From a checkpoint of a small autoregressive pixel model: norm layernorm, batches of 128.
Rows from block 5 of a small autoregressive pixel model, named by matrix and row number. Rows with one number belong to one neuron. Each number is 128 + 32 x the weight over its row's rms, rounded and kept within 0 to 255. All counts start at 0. Numbers have three digits each.
After each neuron's rows are labels from the 100 images, of 14976, where the neuron reaches its highest value: "responds to" is what is common among them. Only what is clearly more common there than usual is listed. The data: photos with spoken descriptions (Open Images, Localized Narratives). In brackets: how many of the 100, against the usual share in percent.
# fc1: MLP up (model.blocks.5.mlp.fc1.weight, 256x128), inputs 0-127
# fc2: MLP down (model.blocks.5.mlp.fc2.weight, 128x256, transposed), outputs 0-127

fc1.94:132147145160061129122091162178087118159141137081128140064155128131132078103125163131100173101148097141151135132138114154210106105180162121134132148154141123131124149113124164174152119149169123129086132134092136150096138059105160082139145145101163143154080199117104153182113139095118168111091078075121121053117188097128082123160082031160072096160151156102111103104159160163116097162117
fc2.94:077123099134147100096167059129131138199116201143151153098117201140091077164146125123125075066151167105149110134136155114159134132112118098174104099095124103127170176145141122080132097148133097161106091089090135159168119133091112135159141088124122155119129090147178088126141159099165134135153097124140107092123140144036112222086107130102081086111049094104150122105167141156103105179148
responds to: text has "water" (29 vs 7.9)

fc1.193:061161128105095094128176117165164107166106136107105148096064138116147141165132129103171142100160129072123069162122138109152147163125148134157164135133131118138115197137115201152116116117165153090172120193127160056107085113231093100152100148140108127123123164149036124137110074170089140187157131046154160161140114125094119116115170087154123133142149085135161145112129080115128112140120
fc2.193:089116105125151201168081136075091112105173119214152117168121112121151144118150148164073116102145131109134163133127123158116172142139126077088170116153145148120120090113166147129142083119103164079031174152132056128075157111147125129100109141125169147205164145110124174172184144065162110129132168123105093121160193144151150107114096181122119097159078140088108073136105133113137130091124
responds to: text has "plants" (30 vs 10.5); text has "grass" (27 vs 9.9)

fc1.102:094186106148064112179084195162095142188103138091130120129135098132158208085124161109110146092110159167149149107159093145130184107208084017131072181117111138144144124098131123149134088081098168120109161116125150149112118099138124109142101116129154116146123116100150145145108124066185160090108093113127072102148166128168089126146137089174179136112135110120131130088083169133118115118183
fc2.102:121157126156092120160096120076138091097119120072113143148140061171105197099126151154152138151137130172113136139127148138094154130135119091099141141212078137151115113138069136148193090102093172153103121173082153129162092102131188109166092133179157130194144151135165119123118174087162187071125132127055129141122135129190068128112110128091146097142050069117131079140176158140121147122125
responds to: text has "wearing" (35 vs 12.1); text has "woman" (30 vs 9)

fc1.218:111141082125129128093134190113148063154110110110101131142129145079155113155144149092118168066163122106129119099129151148106128168168130080184087159178155117152076185100096174099113129066100219129161126096101083112138141117177140107143131102092130090163113131129121136100131130133189187150128100082111131132149190149164091117155128036171104105133079161136096158147159107127141090099205
fc2.218:102125077134128150166163068186102146139069115173135124098096061150032120138082172075146112111106175140171139116137114172096095119130128176155196160126067179142121143141175123125158169111133094137135139111123138134184137165142145148088164041128152155091102137117133110158174141106119132055161119143177164136119154139109129120127104121060145138106076132114145062069104143146112113111104
responds to: text has "plants" (27 vs 10.5)

fc1.34:131161139144151108139139184139153164072169120143159076129063173129135070118120092130157124128128164148162138051146150176164084129191175099083171055116170154162100093084154111118127110140119176099155128108117104186140134073133130088153165108166129126165083096171158152165101096109156119122102136126114121063154168127117170083142079147181103161140108089102085148186149106096086111115164
fc2.34:134134080117156120159083138202129092126184101175141128094148114121083146117208126167074162105185156122119150174166128199052139123082125171073164146145079148113127127119089161153080156119162147108156135134093131124088119158109126111101138151156134095172138130146075184157066117138103189103124149101090147118130101179172111103157123171077100079135092073099122093152119136127146110110176
responds to: text has "red" (39 vs 3.8); text has "color" (32 vs 13)

fc1.198:127131150154116120151164081151134108097134145127045150142127142134131088124126131139181134113079137159141131118085139150124130109155098147146091044135169068158137109088139163104158116082118170123123157168127103120109169048108134123172099150072175151119065098145119194121160155139115112092157077058129132181134204142085084066147161113127127151158166106140128144138130151164135059045120
fc2.198:114124110100140118152138113207134157108143171122191166106168200172122100119121108128054141109125123098157142140165176135172098091065171170150153159098147089126125149116134117092107139164137123132192112135128186074114130129097075123090124124123114111149126118125103085128114117144099142167141136044152116117158133110129141123147018173125085106145038115147109033135132118129154153160151
responds to: text has "red" (26 vs 3.8)

fc1.217:139129113082086143192136187124117113157113083173180107120107153203151098108128154097191102134127114112108148073199187112193172170098108118123103110151156168147144120175160162158135158047102113120221157148115137068123120092127119114162149063169120137151127116106108151125108115153125168132104107080104118111126111075183083103094114164163134084114157093136188124143116127122140116104159
fc2.217:124162110123180060137138162087120159089095124090111155087108110128121147131191117141066126190143129135147108098135170155128088104148077236129214188114149104144167102154155113169113137130159104116026081120125132090105104101140106105089133146094118104162139144118119100157135074084102104095112132128138143097141162147172126113108135186106127178156037134149142151116149123082124135142149
responds to: text has "wall" (43 vs 20.1)

fc1.108:129181111135108101131162123121142106114150143130112132107084126115118104160111126133120069137150185071106095075171182098105102163158158174229125153088127072120109183120168105154160135148139163108181094143139098115181105103137149104149155106127117126139124104112117192146098098095084164124106159115062132135133112155119099099130110062161166088148136142099085250127100133194106108158152
fc2.108:133136091129122159123185090144125179133126137142111141165178125115126139154086130101134184100156101195128150157083069126156127151128099116074130131192067135115126108154101150109140118060122104177096080107205146157130092119125106127116081089112107109113118099191134075141137134118138124155129134138214107113093154087141126115118083143203105169107103169092188073075136168113109176090189
responds to: text has "plants" (27 vs 10.5)

fc1.180:054100206087122067158137137144209100133098169111126098145114080140091158144153135151122137154121148140087111136150112169126110079104111134119148157135181131123110181118216114098131055093154127187170098097044148151108154090127108121118058122150137107139159161084130162120127067095114099090119134151113132094152141079136182164104089165146157130166132173121139109105195142119139135137157
fc2.180:143068129119152184098136138103082202146132159103125165127170177107148098117122144114132065168139073109175110081135124083109079193144145073128168073113089134165121056138145077120112132080116160078112176154129099082133143095078123121111101166153102113119148127181174126175146204163106105144125142128157137114107132118185130118152160109138103121130164152103153136207136107136108078096070
responds to: text has "wall" (45 vs 20.1)

fc1.212:133151099145082137163189166080113162123129063184118140085134083178147156130166140144129190187108107073169134052123151096139111157133164111073095115162134144180143151158066148120164119042128122101172189115128106113163115063129116070178120150151139069122117119088113108195084126157188123121109119127108143141108161128165100130118141125123117102112138138165184170180143113142138114110139
fc2.212:144096111136108118140126116229163138100097136080128155129145107035101119140176145157123170143062063185150134131137106164132154087185124121107174153162122113146082073123190106120162131126139161132102091074098160091080083130134134107126079161105165108114088120148118104102106095121178125131112085133120149163120128176111127143144099126118146192126130138074054133093121122130155187206110
responds to: text has "sky" (71 vs 25.1)

fc1.0:070081130123154074156056131175108092160134111152157147130097148127111106152118143114156106110065101142101173083165095194094141074156128109110143148077150056159182149122167147151123154146106169073164144145026134115169152127143104120129150059152120166159103132147116124143108170110130152066113102121169137172132116131138170135146094161072158067171153151136164111138084117090095155110125
fc2.0:147162161102138148154160126120118135149089085116124114088153101075071121103167144122093171169085094157126094143103119149162153122104163109128160095188143159151121080141127181129133100133113103171080093065200113165141127145160148110141056195118122129154160143177125115098154069102173109100132132187071190138103107178115122182097162123129146167085073110086089144078103144156145156131070
responds to: text has "wall" (43 vs 20.1)

fc1.26:083148144157162118109131086117127131167097136170098079108087177163132109220174166101113116164088181101157072148146137082090110130149126109126134112159110125123103178135165108127108103065132120120109196156075117058165074134202146093120121110087108091158134135176122137057120130105153184151129118154143117143161112161120113110156123104137170147159124060127097131158109169072069123132187
fc2.26:187155075122092133097104126158177134099111127163140150102073087036108132147172152144124115064135092128178090092200130128128146145148118136174151114178137126128130118110125158094131147147134124137162079180137121104097125154128150135120172180148151157113146173094081117123129091127129081041152116103131118076121131090107096134144182138007094144126154092136133160210136110157137143107144
responds to: text has "grass" (26 vs 9.9)

fc1.129:108175099206105115136129132146159129161149159134147103130077125197151099086128138098168107194103197139176125089194128106142138100140122099128163147154196054101124117104127114096118115071097130134125102061132086145157120140111133113113101103131191138126124075130157113108091089129106140092105142144175113116155155095168161066147134153129156159107160091054142168153082165071077126108183
fc2.129:144116142151128154163125101120116202113123133149161132122088104032102118123152130180156146106141062108186134137144197172099090144119105164138170067150111125089085136130163173183093131155104084107067137200097126121082106151124154100123141111129166105137098130137129202145124140101162075143134156123094127099132112105165142133141085150118078082138077115107062095175101173161146167106071
responds to: text has "white" (28 vs 11.8); text has "black" (25 vs 9.5)

fc1.63:090185126127123171118123154146188138154104153117180121151098096172095135125128132135153166116114134149079051129083106211117096151150137121101076116120130112152103091126097181161144111103166154095152069125084055128168119107137169100116046152163179116142155161096158120120114171081152104159124080141113120132095142097103085148146097118127098087134211117153144095118131108137158079088206
fc2.63:174096071122110147130064074188140151124134144091135212142165127164158117119144160122175113146132142136115160085161107166150150120128141121116145109102144119127155108145097126166100070167113128073170130146107157120232110112096113145066143095149107111072123160139160129159156080078130112143136146105236100117118134080158095113147142113150154132084127059124151093162061163103106168145101
responds to: text has "wall" (50 vs 20.1)

fc1.162:138175145140165107146081143110107155142124118123136132126113133145091102174169096138063103151060118096181120144179149096141121134161122096138152126120122130114138167126101151041109121114164137174091151169146103158164072140145180120118019121090134100151167123133094163134126142054169116147143141126110153082106112121200084122098096116111135107183081044123109129151106168122153124120217
fc2.162:125137129148095103246082114146124099087161114116117169092158117091126067132091100143174136036153130124086147106089124145190151166114127179136128161087097112105135133142092172209116129164139155127178088159109156178109163161083121091110163097205132117119120177074090114126132075140118129094160113188121159086157125098135147108108125154155102113150125128113150176127141111169143141085123
responds to: text has "sky" (61 vs 25.1); text has "trees" (56 vs 27.8); text has "grass" (27 vs 9.9)

fc1.117:075132100138124189185120131156146124159132160103127101116185096143167126130149110126102095089059126150152102157105118103160142011113125160168127119085189091135127138113154202136140091082126157127125154062048132146137162068125140085119093186159117103146116153120133125217106115107142093101138138104157140152115153091149120145200110114113144150169167081129171151124141146096124118086107
fc2.117:145106057100114194082196145124147135141176134120143099112125166121140099109119123130119085125112179139114127150149076184175133090174175117153125176085115120109120141149100100127084169096120108146139160132130131166103139155087069095019155169150037087085130125133148034150101117161121141134151087068172114101103163139134115104153126177145137144173093133108094119108127132168124145154158
responds to: text has "wall" (46 vs 20.1)

fc1.134:161096112149114099113113206152145159120106202195149134091122116156158110150154057148165131187133113104166098138153100107110155119097142123166123094098161118081145120020082119128143098097078116128054149143121087137147147106158139138204122156146135140115135137150122097145127121086077164078118170122106121149127133155160157133121151090155153091191104079174144153162134137067150095068169
fc2.134:119106168157107139094096128146071107172148101073153116163155137159146126105164145103143104069141208192103079130121083120228114113107129138175128129130096123141122179112169133143128120184109168137137088115096099150085166113135213190131150143130128196100103091161136112128104128138152105171117117144152133097154127085099098145148080087133051137158126091152143090092157106154060093148155
responds to: text has "sky" (51 vs 25.1)

fc1.77:095163170153117048139145142152150125161117101137162175094164118131117172123127136093079120145127102143124123130184147077140219155134120067146103142134198187146145064153138166114160137040092124130085140093106151092114087091111186078165100130161101128124167136064139179145118115131133198074114169102085127154180139115151119129108130108093152080133125092124130102108125169086114149102100
fc2.77:084152119155091068116158093083135158076140115117083122114082111195100157114192114187056144096128165142129137146102136081091120113145114199167129098097091132155099132138136093150156137106130204172125203155178131161189057122175110095195164145150120113154131115156154103094155142146128111142148158154118131128147114100131092102129092100150066119122112125168129091154123122116108184063157
responds to: text has "wearing" (42 vs 12.1); text has "woman" (26 vs 9)

fc1.147:045120128136118146136158092174109123139122116110119134118123118151176121122112132119147154059094122143074138088137198130109132151148113128156187115040139135171125150116098140150127130123138189169173099119139083178093116095161100059154150149141166127156177117081134193088137090031178172076148082098170074117177163155107152092143125140167124135091106179123100133113164116146125099124123
fc2.147:142182101163150061209107146174136151091116144098115132154128101120125134147136143108124111129203176110151115173156100139111109104136106128125157166067122101114122117137064102066117129111136154114105142185101177154070078154069126125109151135111156130148107173088123082107104211079068063139187132160080210172118109150096103117140143145083190126142101116119160125094130149125124112116111
responds to: text has "holding" (35 vs 16.4)

fc1.50:119202167128111150141114171180174071129104121115134109135126090113106083160127133087091140059114132160117144155157173122122120131159151133113140193170180102118126150136081133187135136140139184171146135120157098168176069134129121107141131114140142128126095190031116125133131120040154133114136153122142152130119140150118147097119075097075086109123094086068089119061128170114165092063174
fc2.50:230087128127128083199148116124076165122108117106069139112136145186121023118125119144118057160103127143120104134081128189183128113111108150136173101124106099167139145114203136137148143102152094084216191092104115110127149156127081132060158188104133110110189104171105124168127093145137115139096145160128120133129128102134135118142177085128163140124124153133161124124143120132115124080141
responds to: text has "plants" (39 vs 10.5)

fc1.12:124170109160109125184158123150184119140137124137133122103093170162121076173183085098146090104102213105183113116159132119113117055203154126127165099156180068092122132126123163058150126059089166144100143143105093124145160118117145125134078168134170150169129134138135092132130112171085122097113181125099187137135119102135158087108128128085132085156093066118099149149116177066111098107171
fc2.12:116067107139127128119083136038082167114121136116165111155131122062087063135105121138139171065124078102052151136119124152177160192095090180121130080122122150093123125149125113186121120109114141161091160188150135141108136145122106106135145071174127147129115102129132146166146118101133131158116172199143163118149139157193186116116098090156105086119122134114147142124147138162129231086078
responds to: text has "white" (39 vs 11.8); text has "black" (37 vs 9.5)

fc1.135:132125117155105128180150158126076102113152103181134133044146121152127078148137115188101169135153093157164099084170074087143100101159169138138124137130068137110127144104118134117159133071114128173121079182159095088112150057197081092216088202149137125123094139129093092176129142130133113178089155117143129097123164117129119095163164157152178139173130153146111121180121100099124078128158
fc2.135:139119076129131139112184149130131096134186130068068080081117129142090120132176145162184088163095072118091052111156113139172094091135169155163147182113149126156112137064119097161126097106138109122132101068140111125105096148138120139106189183092098088136135110155139167126097064108118123180120103101147119170139098145126103145147118187180206141155194094124126190108134116143136126151179
responds to: text has "grass" (61 vs 9.9); text has "trees" (58 vs 27.8); text has "sky" (53 vs 25.1); text has "ground" (30 vs 8)

fc1.123:109112146099126087183155123125127096130202114139104152153167172222115130133121134146052078130156176117074108161105103152109139111162124121116164075156159139140155112100061165050130122093143105108135158141075108103157115100165113111115059126125146136155148127115129163106144127116162195133100088129105140075191148209100124130088082148088153119111172154138161110095189133123119090170153
fc2.123:117175149070127127159169158218146123080150127143116132144139186126090128134091121156164112097103154106153090099091095124138041135143147085113172135136080145143132163127136119083149085071178127183092167195211147093136143096124076115145179145070135115149163130113142108119217099174135137102119114154154084078142141144111136142128110113126114135105037127131087152167159112115127119140127
responds to: text has "wall" (49 vs 20.1); text has "sitting" (36 vs 14.8); text has "table" (32 vs 13); text has "front" (28 vs 11.1)

fc1.251:116180180160091092127155164123168120095138127102097109157113123149094077212161054111169138093118143089153120124161107169159116150174156116116116114125126125121176070099164103150206115087165122134097097037119151163153151111201125122149118130144109062138152154107107126176096114130123154106113110103177179104131131106178131156117095117188139121164090137097131159064103078140159089128170
fc2.251:138128109118108102166145174103155100173135108126130073174191144099111173112178111126139146125191156110082075123128102169099140123104091071129162119202151132086133073084105092157152174097116138108088118119114152128117160139132159158137155187209145197120139160036091111166078087149069192117125118093132138167122145150105132137159140125166104127107152118117059159092132080119147129128116
responds to: text has "trees" (67 vs 27.8); text has "sky" (52 vs 25.1)

fc1.91:138093181161096109164103119175130106138088092090183172075135154115183078167162121110084163174049130143124116099156146098162149133121207105114141125130186102114166116126130104108146144127088155102126129097074143172141118108165166061162153157192106120155163178054125140131137092134149167095151032096129162111126152103083105122157138098158088153120126139132106138098149180092134104141115
fc2.91:119100088151126199095120160149093079125128149120113132193117166180045143125065128157138108061151146151134144188114136153079077148123147102146144099112116163077073121157128065103125090125144095090166131114150123179161171124133151173147182165122106207124140105110135161134142149093152136119123165090171103160132119192097138137102107121116105111174082069121138144087160103114111102045131
responds to: text has "water" (34 vs 7.9)

fc1.197:134148152149097144174098153139140159093156127143152201106093099139160153128137103100098147093093100158148149139113126124206144101153155154180115137084128060149138128054134156086153097098176174141166135097096061132123197101119118107125134135109196115176109145105081135102077158130176110120200137111143113146139188108068101098090132094133102075159089101191142127103178130117149065124143
fc2.197:047132130134096129115122143107123152113148116161110112161201133147081161140183183104066119094201069142157088156208105109140110099132145098065133149162094087143094112109111149096102109088134110159175191214132112111191106131156094099100239125135087129118105080142161110139149124163163135126155127160158127111130087148127118134139084133153152092099124097154119118124106136094103142114139
responds to: text has "sky" (76 vs 25.1); text has "water" (25 vs 7.9)

fc1.194:073139180128179145137153132195131097115130125120182124124096118141105144136143141179138113120098124157074090140156166179103204164218119127179077130098162104112166108123144128091135121038071092164180166135065132096105155112144164122154163114085117198135109093107130137165130079155104143124139142105091102099132131174104141133057128133150125122115167156121080102152139082060104142136149
fc2.194:184064132113111130149094133062090128158164124114130174128157154136132106144078095174134108170121127075146163064149160062075103110129137097141163168192135128124127154108117130135120105121129113161104099077157126161127108078105118159187084176114152133215158136192083098114123181130091165091130124180064122130118115141156152106127123100117167099147135117159152166199102140194131076146155
responds to: text has "table" (30 vs 13)

fc1.15:110096158131100059141085154137123127164152089177173149090121153104098129154120145111169116155138125111139157097125146144108145118137086119144130161077203079208124145149163143111151112155078165071142129123142076089134090100189163105125120127114096180188114131116103145149117081024119122098154066110155162088136125189192174124072107104117129117117125149138117145152159197122164158160137
fc2.15:160159128129136121137154072148089117086101113055081095153131162154073145126159167106070106155103090190152131186135101149223115148134183083169172066176112163145151112150175147135119091149124060175127090081118118177115183126118131142084126155084142098156143138171116111153141151139116123089123130115143131104088131109077065127128089165143106112131114096140125117033115152165120107142132
responds to: text has "plants" (26 vs 10.5)

fc1.109:101133154143081103121140111152137116145121119092151183071166151129149111122179138101177174172104113144156107149136180142139108128174160087081081134161160144103115081120166169133129136161184137095103139093111134119118122115107199090164109117154178183182100168141114117130141131071110163147115065102103150069098126049125087053176134107195122062137130137056123104122107149176146113153144
fc2.109:104171099124124150160173114139124086152159161130139109086116160071091152137124155168139141045169098087153072164127199086111115144107115161140081113194113144137089165157127153107131128172109147069095078098152170156105137115065159106136209106124123148171122123129129187145141068088110138125177141114164094143126148166062142140143114118041133087146107130049130136135101143122138095134104
responds to: text has "water" (28 vs 7.9)