A small autoregressive pixel model, trained from scratch.
Training: adamw at rate 0.002, 24000 steps, batches of 128.
Rows from block 7 of a small autoregressive pixel model, named by matrix and row number. Rows with one number belong to one neuron. Each number is 500 + 50 x the weight over its row's rms, rounded and kept within 0 to 999. All counts start at 0. Numbers have three digits each.
After each neuron's rows are labels from the 100 images, of 14976, where the neuron reaches its highest value: "strongest on" is what is common among them. Only what is clearly more common there than usual is listed. The data: photos with spoken descriptions (Open Images, Localized Narratives).
# fc1: MLP up (model.blocks.7.mlp.fc1.weight, 256x128), inputs 0-63
# fc2: MLP down (model.blocks.7.mlp.fc2.weight, 128x256, transposed), outputs 0-63

fc1.156:514600524483505482537516547560447500549550483459456534403440504395546541502566432454582498455504585523543499505460515499479508484475624523449550418520589523525600446476500537439596410573519530
fc2.156:478582476498487438459507503562381457456466472431496502468628432588464451450568487516457569434472505549557458493550478604493426517482563585475429552536520497490470534481435533582533551495483471
strongest on: text has "trees"; text has "sky"; text has "water"

fc1.38:553482493561485496523493496496427426461484532405485505470458505492555470546569489551544510549490543457528582477370521456508529476576515567544457466494506404463620453458504563473445536476552519
fc2.38:448476569518565452531418561531456565452421552525449538550551507481497489526422540443466552450488562448526513448539557478372460501536529483539508499578497456483554485489464523480518486500493570
strongest on: text has "sky"; text has "buildings"

fc1.237:440435445518525443562478527442487475461474560432544529463479541603487478473579557371530476407449472403417460532550486521627510413519424548532555447505501516496540536502526467437465515484568480
fc2.237:451563443507500433459649413499454557513442484525538604485490431481497493528492537526492542568422528569496471486597544564413524467462519509452493570469560451473560437540568529489447451538526465
strongest on: text has "wall"

fc1.236:574538500502460421572578591545573444544496534437494418499492477508576465498459491510484425466493466581470500459454608482580485412539567501528440446450463551472607522472437584509461470474488452
fc2.236:506480386559430564496476555530497461572530521552570501543425503503418444493494506532534544556503502410496504427554521623418484492482536391456573479494526502499485497473536541434471519456527467
strongest on: text has "wearing"; text has "front"

fc1.149:457584406486531487546540465513528549537523482453581466484393447563543571456523404431491503473457448541562556583519554474479520457559555536514581406513469422468456492439498442493529466472516612
fc2.149:504507449480514535477504491530544492538529492475569527548542455512405498528430443396439459523497511516447471483529461531482545520532518493530531606517473512422521281467474522512613482503473332
strongest on: text has "white"; text has "black"

fc1.139:568548559618444498523483536541396460526566587473556610407428522520496541480475434510476409406491485455451474474451489422531566501494532468546473410423480516432563446505562535522498454435451499
fc2.139:459437457577527559512436491496608589530467515539440518506398603435411495453464478495438472415396468597504504528511463481529497499509561496495486490497503554586422559626471526445577558532533519
strongest on: text has "sky"; text has "trees"

fc1.109:477473430512585422552579519528448508484446509440516563520473443615578408526548516467525382443544496508452476463419512533478498480578595452532499442529559551485472444499481504509551533418588496
fc2.109:619495467514452522505424516467555466538593524536501464538472488435405627468518474451497578427516595513418494513556467601521552527511504375482377543516479481461546474467469411453477432554563576
strongest on: text has "people"; text has "wall"; text has "table"; text has "persons"

fc1.84:612509561513557495510499519379437472589521503464553468476396497423582443511507481523537541414515508477484466459502531499473562417613606493536493422516523557458593551431470549558468470514561456
fc2.84:508552452541487510540421457543513524464526543483523569533518493540555509488499487482555523504552530501455587575568530725401528499475435431357480521517528548520587537511507467474452476455470540
strongest on: text has "sky"

fc1.148:494514598456651570510513497535475479424551503550464441435536579549485390554550478522506594516439606455497420420460389457491451501596503501437483434563462495415563506521564492388560486514580500
fc2.148:499458535524432499597486467497454574524413494470513555558467475501544648437467494453476514541484392524464569540526576414538547415484499448542523604483479518520404503508479408568443427459412618
strongest on: text has "trees"; text has "sky"; text has "grass"; text has "buildings"

fc1.160:466498504544414483473545536580466501387523536476385598468458467459492433508459532488562470475487435476446475509510558580470555512532490503513581436556488485584501502482474562526590421475455540
fc2.160:504480551499526562406531572350485486463519531469469460373553477553468511430421515428501505513472492464457487538513476661582449465465425436479523550463462483551484516494513553520462508507481411
strongest on: text has "flowers"

fc1.121:506482476445488467546463580481474463595477513515506526481461474557465484493474449465510452566448546541489512468534440354466499445521501508520598469480478475508475487531525541507540529398516541
fc2.121:562381545439450575446616507465423497509547529526459598502539442442444460502560533569620556454534436489512422498421477565554506547489531492537507457528548529519532470480427450461477481514520389
strongest on: text has "black"; text has "white"

fc1.189:355485538579506434508481444583496565514536488457479433510501390483640468531562514526445490448476488492450466537466585402486511467616497495547502471409504493493545497511501633426436468455462578
fc2.189:534529503583504511572436544479532457506450497456555440490435459553559594505481529405504429463578563541489575459504503600501531477509555515499423512416434415448484491528433432584461524430482532
strongest on: text has "wall"; text has "holding"

fc1.254:550416638493485538504579467567464552511516519530587512385489526571604409467449433549454487483486450464515510499424478419503516477562561453502510508462507524518534493479499482556443485460582476
fc2.254:449555488541513422394539441621492424441508453502475437561511507560560560481534553520516524487607478475462503510494496634416543597523446402473491428560435527414493497497456454523483527514589559
strongest on: text has "grass"; text has "ground"

fc1.60:374426559456514521483534452479460539504567490512468603405501445512584515411509432482522540489494497495454485409341472505498475551531545545525411519522540497516487544508509518561619486519544546
fc2.60:489513422509517530546498523533583462470504474499471500452491433476400585494597475514389607542508529511508395532609440573489556433555489495515579473531603525465521417464399537510506599514479481
strongest on: text has "grass"

fc1.226:330492495570480438552496547424550479526441636564439542490536483525495519444556479461554467523473547469466485427449440487522489451445549547483509494525474529515507511501428504405499458482435493
fc2.226:560525532528481490427475488553465468503518534442604525435500526559518520456521515558449506582492441543560505551471458587388583556544491441551476576531484499505483579487460529476464542530509515
strongest on: text has "wall"

fc1.52:537547538505409540532520561497391493482502498412471476484483473582565616516519482528577422485483485535434503470520476542480507416558596411473482386585502558436526502477584516480543452403576544
fc2.52:631632542478611510519445478561525492609487525508553571446456509531462531479411506507564457538422513493535501414513484447501506428501507497462493631444523494492490593445512459583504532464496559
strongest on: text has "man"

fc1.45:441478602546562529597550485523478519587504488588495551507541486536542365502430465431555492415536424455516525518463408516526492385508570495490484481377472588502618504518518504540524481459480476
fc2.45:542513454476562471497468517577496477475484494423540455447558487492547532467564499553448516425495406460474469541517505654607540529546541549454447531490433502492512491531466451517460589543511529
strongest on: text has "man"

fc1.44:505594558494548551469432565483483435552568540475552460494399494455660460518476455438494454516502466438441612450502567491490579445467593463522470522451542486510471544457479501530510489537543501
fc2.44:411482524545533496480474508673488482433566541485507467484464592624500472501511441463469459428442435517463404587487516416553394610518552582568509438462485474506506542484560533483504537456537549
strongest on: text has "plate"

fc1.73:426512538545559620484467403531519404400528542573514593446523504511515610524546459494577460520494474535435507435546592441509561549513564504421476433527600411517523470451505524469511433459502567
fc2.73:528476532467510509568515488552456497580457507537516446528489474494486505429428499482465518492470524449504565502439461515489469512488484460605478695489504570548463552548468567501549538620498512
strongest on: text has "white"; text has "black"

fc1.3:544568458569442542561586509500452512449526458451563530547432541486537455537489422471522449480566566463558554517489554485523555487623480468505527400431525473439501613476415572535472491454455539
fc2.3:532522615568459460568360524481523443529522510460532573423595455490459453498516511547508450472480482419445484501538595611459555532409488576490435485484630466434591450532521492544541509456487518
strongest on: text has "black"; text has "white"

fc1.192:396529563538581527494602502567425468506464499512434467453483534492444454527501545397578568433493624402463488439477447500496571563561556419505538478501473495505472482504389518489470477469471491
fc2.192:576605510518499557520529466413469512451475548418488452455506525539560485463559537637540562473539527403491429562443535504534542498443460548544528463517419520529443552504348542508496493516433523
strongest on: text has "flowers"

fc1.55:455565599499543413595504504496517538412511527531455491498483499534605452543485513471432559451576518539510538390547503482522552448523521539533552444495609492529483431440512522436405412464466433
fc2.55:457461379496377565504573471586476454479519556520542579521530473494449506426512546526611542513517501446432588516453499454493520505380435438444535474518585469514534475473523442550515449506445563
strongest on: text has "red"

fc1.161:469532450472592511491588572619472550533528479507483530492464490558482530488562490519494532465569505442522547559434432527491577594454515351443473501456575563500517532466562541584559477489561531
fc2.161:467471532501497469438516471432502488488524479527437566549485553478481513500465501463505480534451578488507476488486504846516566491543514529546526465463529540466466487462513474449518473527502436
strongest on: text has "trees"; text has "road"

fc1.74:556511453559455466563476460438419529532494527410538581480509514565586440479492576491502481487629566442462524451567495533448594467583631465495512421474521502555638400533409522551482481459532509
fc2.74:488546515540533545453413542535485552527518488433423430613491567544567568525495666547517430516538517563547522517399516550424524422525507384507531442572532467467516554516472395438492489553445527
strongest on: text has "man"; text has "wearing"

fc1.163:455598508576489392595458466514419521526470483413463479473510443520547516560574538467478550476489491493401512569458451492497555518513500527424396502489546503456577458466545566509434523431598523
fc2.163:493418514538450606535417437554489525449446491547505559497534473594506527461387531575477447459444544456530505410527486603521423473398519495489442471423559486514577477533458502563499501513527499
strongest on: text has "wearing"; text has "woman"

fc1.59:430636587546614550558503485497423421522531521444463472407444524575483505524617476483540582522513481515518495581437449485474533420609447527513415488510461496514539530526483419401525498533470540
fc2.59:402616556525549471593506441501479475417474514481367446489506512535598476512560554461542559410556535481470505597431469492454482499536479546573527535458488470540497540559516581477523528439498541
strongest on: text has "trees"; text has "sky"; text has "grass"; text has "plants"

fc1.137:471496528545577545453489538538539545532463523353483501527466485497607441480467492452478419500547545480533532406520419570412539469582550532422526475446553497523487446457452566514493449451442571
fc2.137:512448572451463431557477542471488606518537505587510490500393518557458570458489530532539562457516423533489565625516523555474520544488497513460502485658435531500533514448459501538426466422491537
strongest on: text has "white"

fc1.228:429613509546534524532534599456531372496529505497486521439397483588473475541473443412557458504513550453506478431533454530403554543564496464513507483573461504489566506514548537465519469494470605
fc2.228:482533579519545469560463533427572466524553523530479520527512489452447483547500459454535461387455544464476541488435472551504505568627458428439429494477455473453486562513478478463468525515512462
strongest on: text has "trees"; text has "sky"

fc1.123:444500482514568450614488523639438470570488472494502576496471477583501499486583504468475471340538568422500466436479442533512477409518542436551536524467530482540561563491607464519557513534482536
fc2.123:500437522494492413579482510656507475513464469495468522486520521459557583476486497539547529437421383527483510539494558613460503532495509526508442423468421474482529440504506451443474523449528589
strongest on: text has "wall"; text has "people"; text has "standing"; text has "table"

fc1.95:502562417513529521602517584487476502542552513454498474496437507535546518511603491443536493442527556443558467487514448438507504383595535458467477493533571493477536610494532571401590457368502596
fc2.95:438541401484557473497560468539511528503482491574525496534509526521480526577518479452497408488486553529457503419492464423432602477606522348468530464478423478422498324488538517504506495453504520
strongest on: text has "black"; text has "white"

fc1.13:422490617476482465580437478535428537584530501496522611456522550548548494432595513400430520463557533463495498496519563476448555452555479486481509540401542480513537563457478575460486487564495505
fc2.13:412550518503507512577523522510518460420488420545476510536541394433589612538498523568403578478573432451519467463535451512450518608524410517404498472484484525478500457512564460447511521415557519
strongest on: text has "wall"; text has "holding"; text has "man"; text has "woman"

fc1.255:527441609469516499516565474532524538506486509501478474443529511550498399466475454553549477498596480508406556516482423528490527495563617493396492440528429561490570442452409533459548495391532496
fc2.255:583527414507459483485538535435565463526544501501464391593474595501487512501474451486501521466420586521513502515478467623558373518516503481463550518484464509397482429509494453464509486402528564
strongest on: text has "wall"

fc1.0:485617486568568469482585502410584491540464480552512416438480464498597528560544420461469555547398534488578474486494513471485515390627552507453446430576503503396531497491509537452494472452483566
fc2.0:541488550503476588419532516451490499500519500520567455411561520480418309539440512558515545512420512495568508451534553654525359472472538537503494570445606458400514577495434605534516474533487449
strongest on: text has "white"; text has "black"

fc1.89:546599583476510541559515542492575592452477623446402603477544492503626551393525471427469459481573487449423387437471504502450570425510502455487460459565458466511448384508480505538513434470519527
fc2.89:486455467588491383533507442536458455447471496403479513558570527609493416510405534550463517552456630504556572547547593455461430467463464496472522537457557449500525471483499450414530548490521416
strongest on: text has "man"

fc1.83:321498552476595406638512510609509404502515479514541580544536566578495500542513483545443443467499520470485502454446501542452503519547503498464525509457525542487532469418475508409532490468506491
fc2.83:554421522444496499522500494657483498436506452562487459532567585412480474446444486547463571405500462427537506503395465591521422578531608431508450432473466540477507492506534443417455514491537575
strongest on: text has "wall"; text has "holding"

fc1.214:527624499531541537503560530504459489554555550476549549515497481434606489538529424421543432595468605459563487449516467517400483503513553451417454435504577524513490498453475618527563486495528504
fc2.214:445449483480533517549476512653561494451505490469518499511419507588534474515507527454442495417512547605494530558537485491649525362521475569515573448494443472463517420495538534545493461464497446
strongest on: text has "white"; text has "black"

fc1.246:504572538556454383507467494538485517420531513409529501463461496452635473511541473496510497513539540460498462450521492444462569492635511466472569401505485556503455439461504539472430452509523462
fc2.246:486513473532558465589409506571537545553418509497514534433420460513393518419598520604498553498519445469520563571516486580485474473495514468437468540666484556592541514510395473551491478471550578
strongest on: text has "white"; text has "black"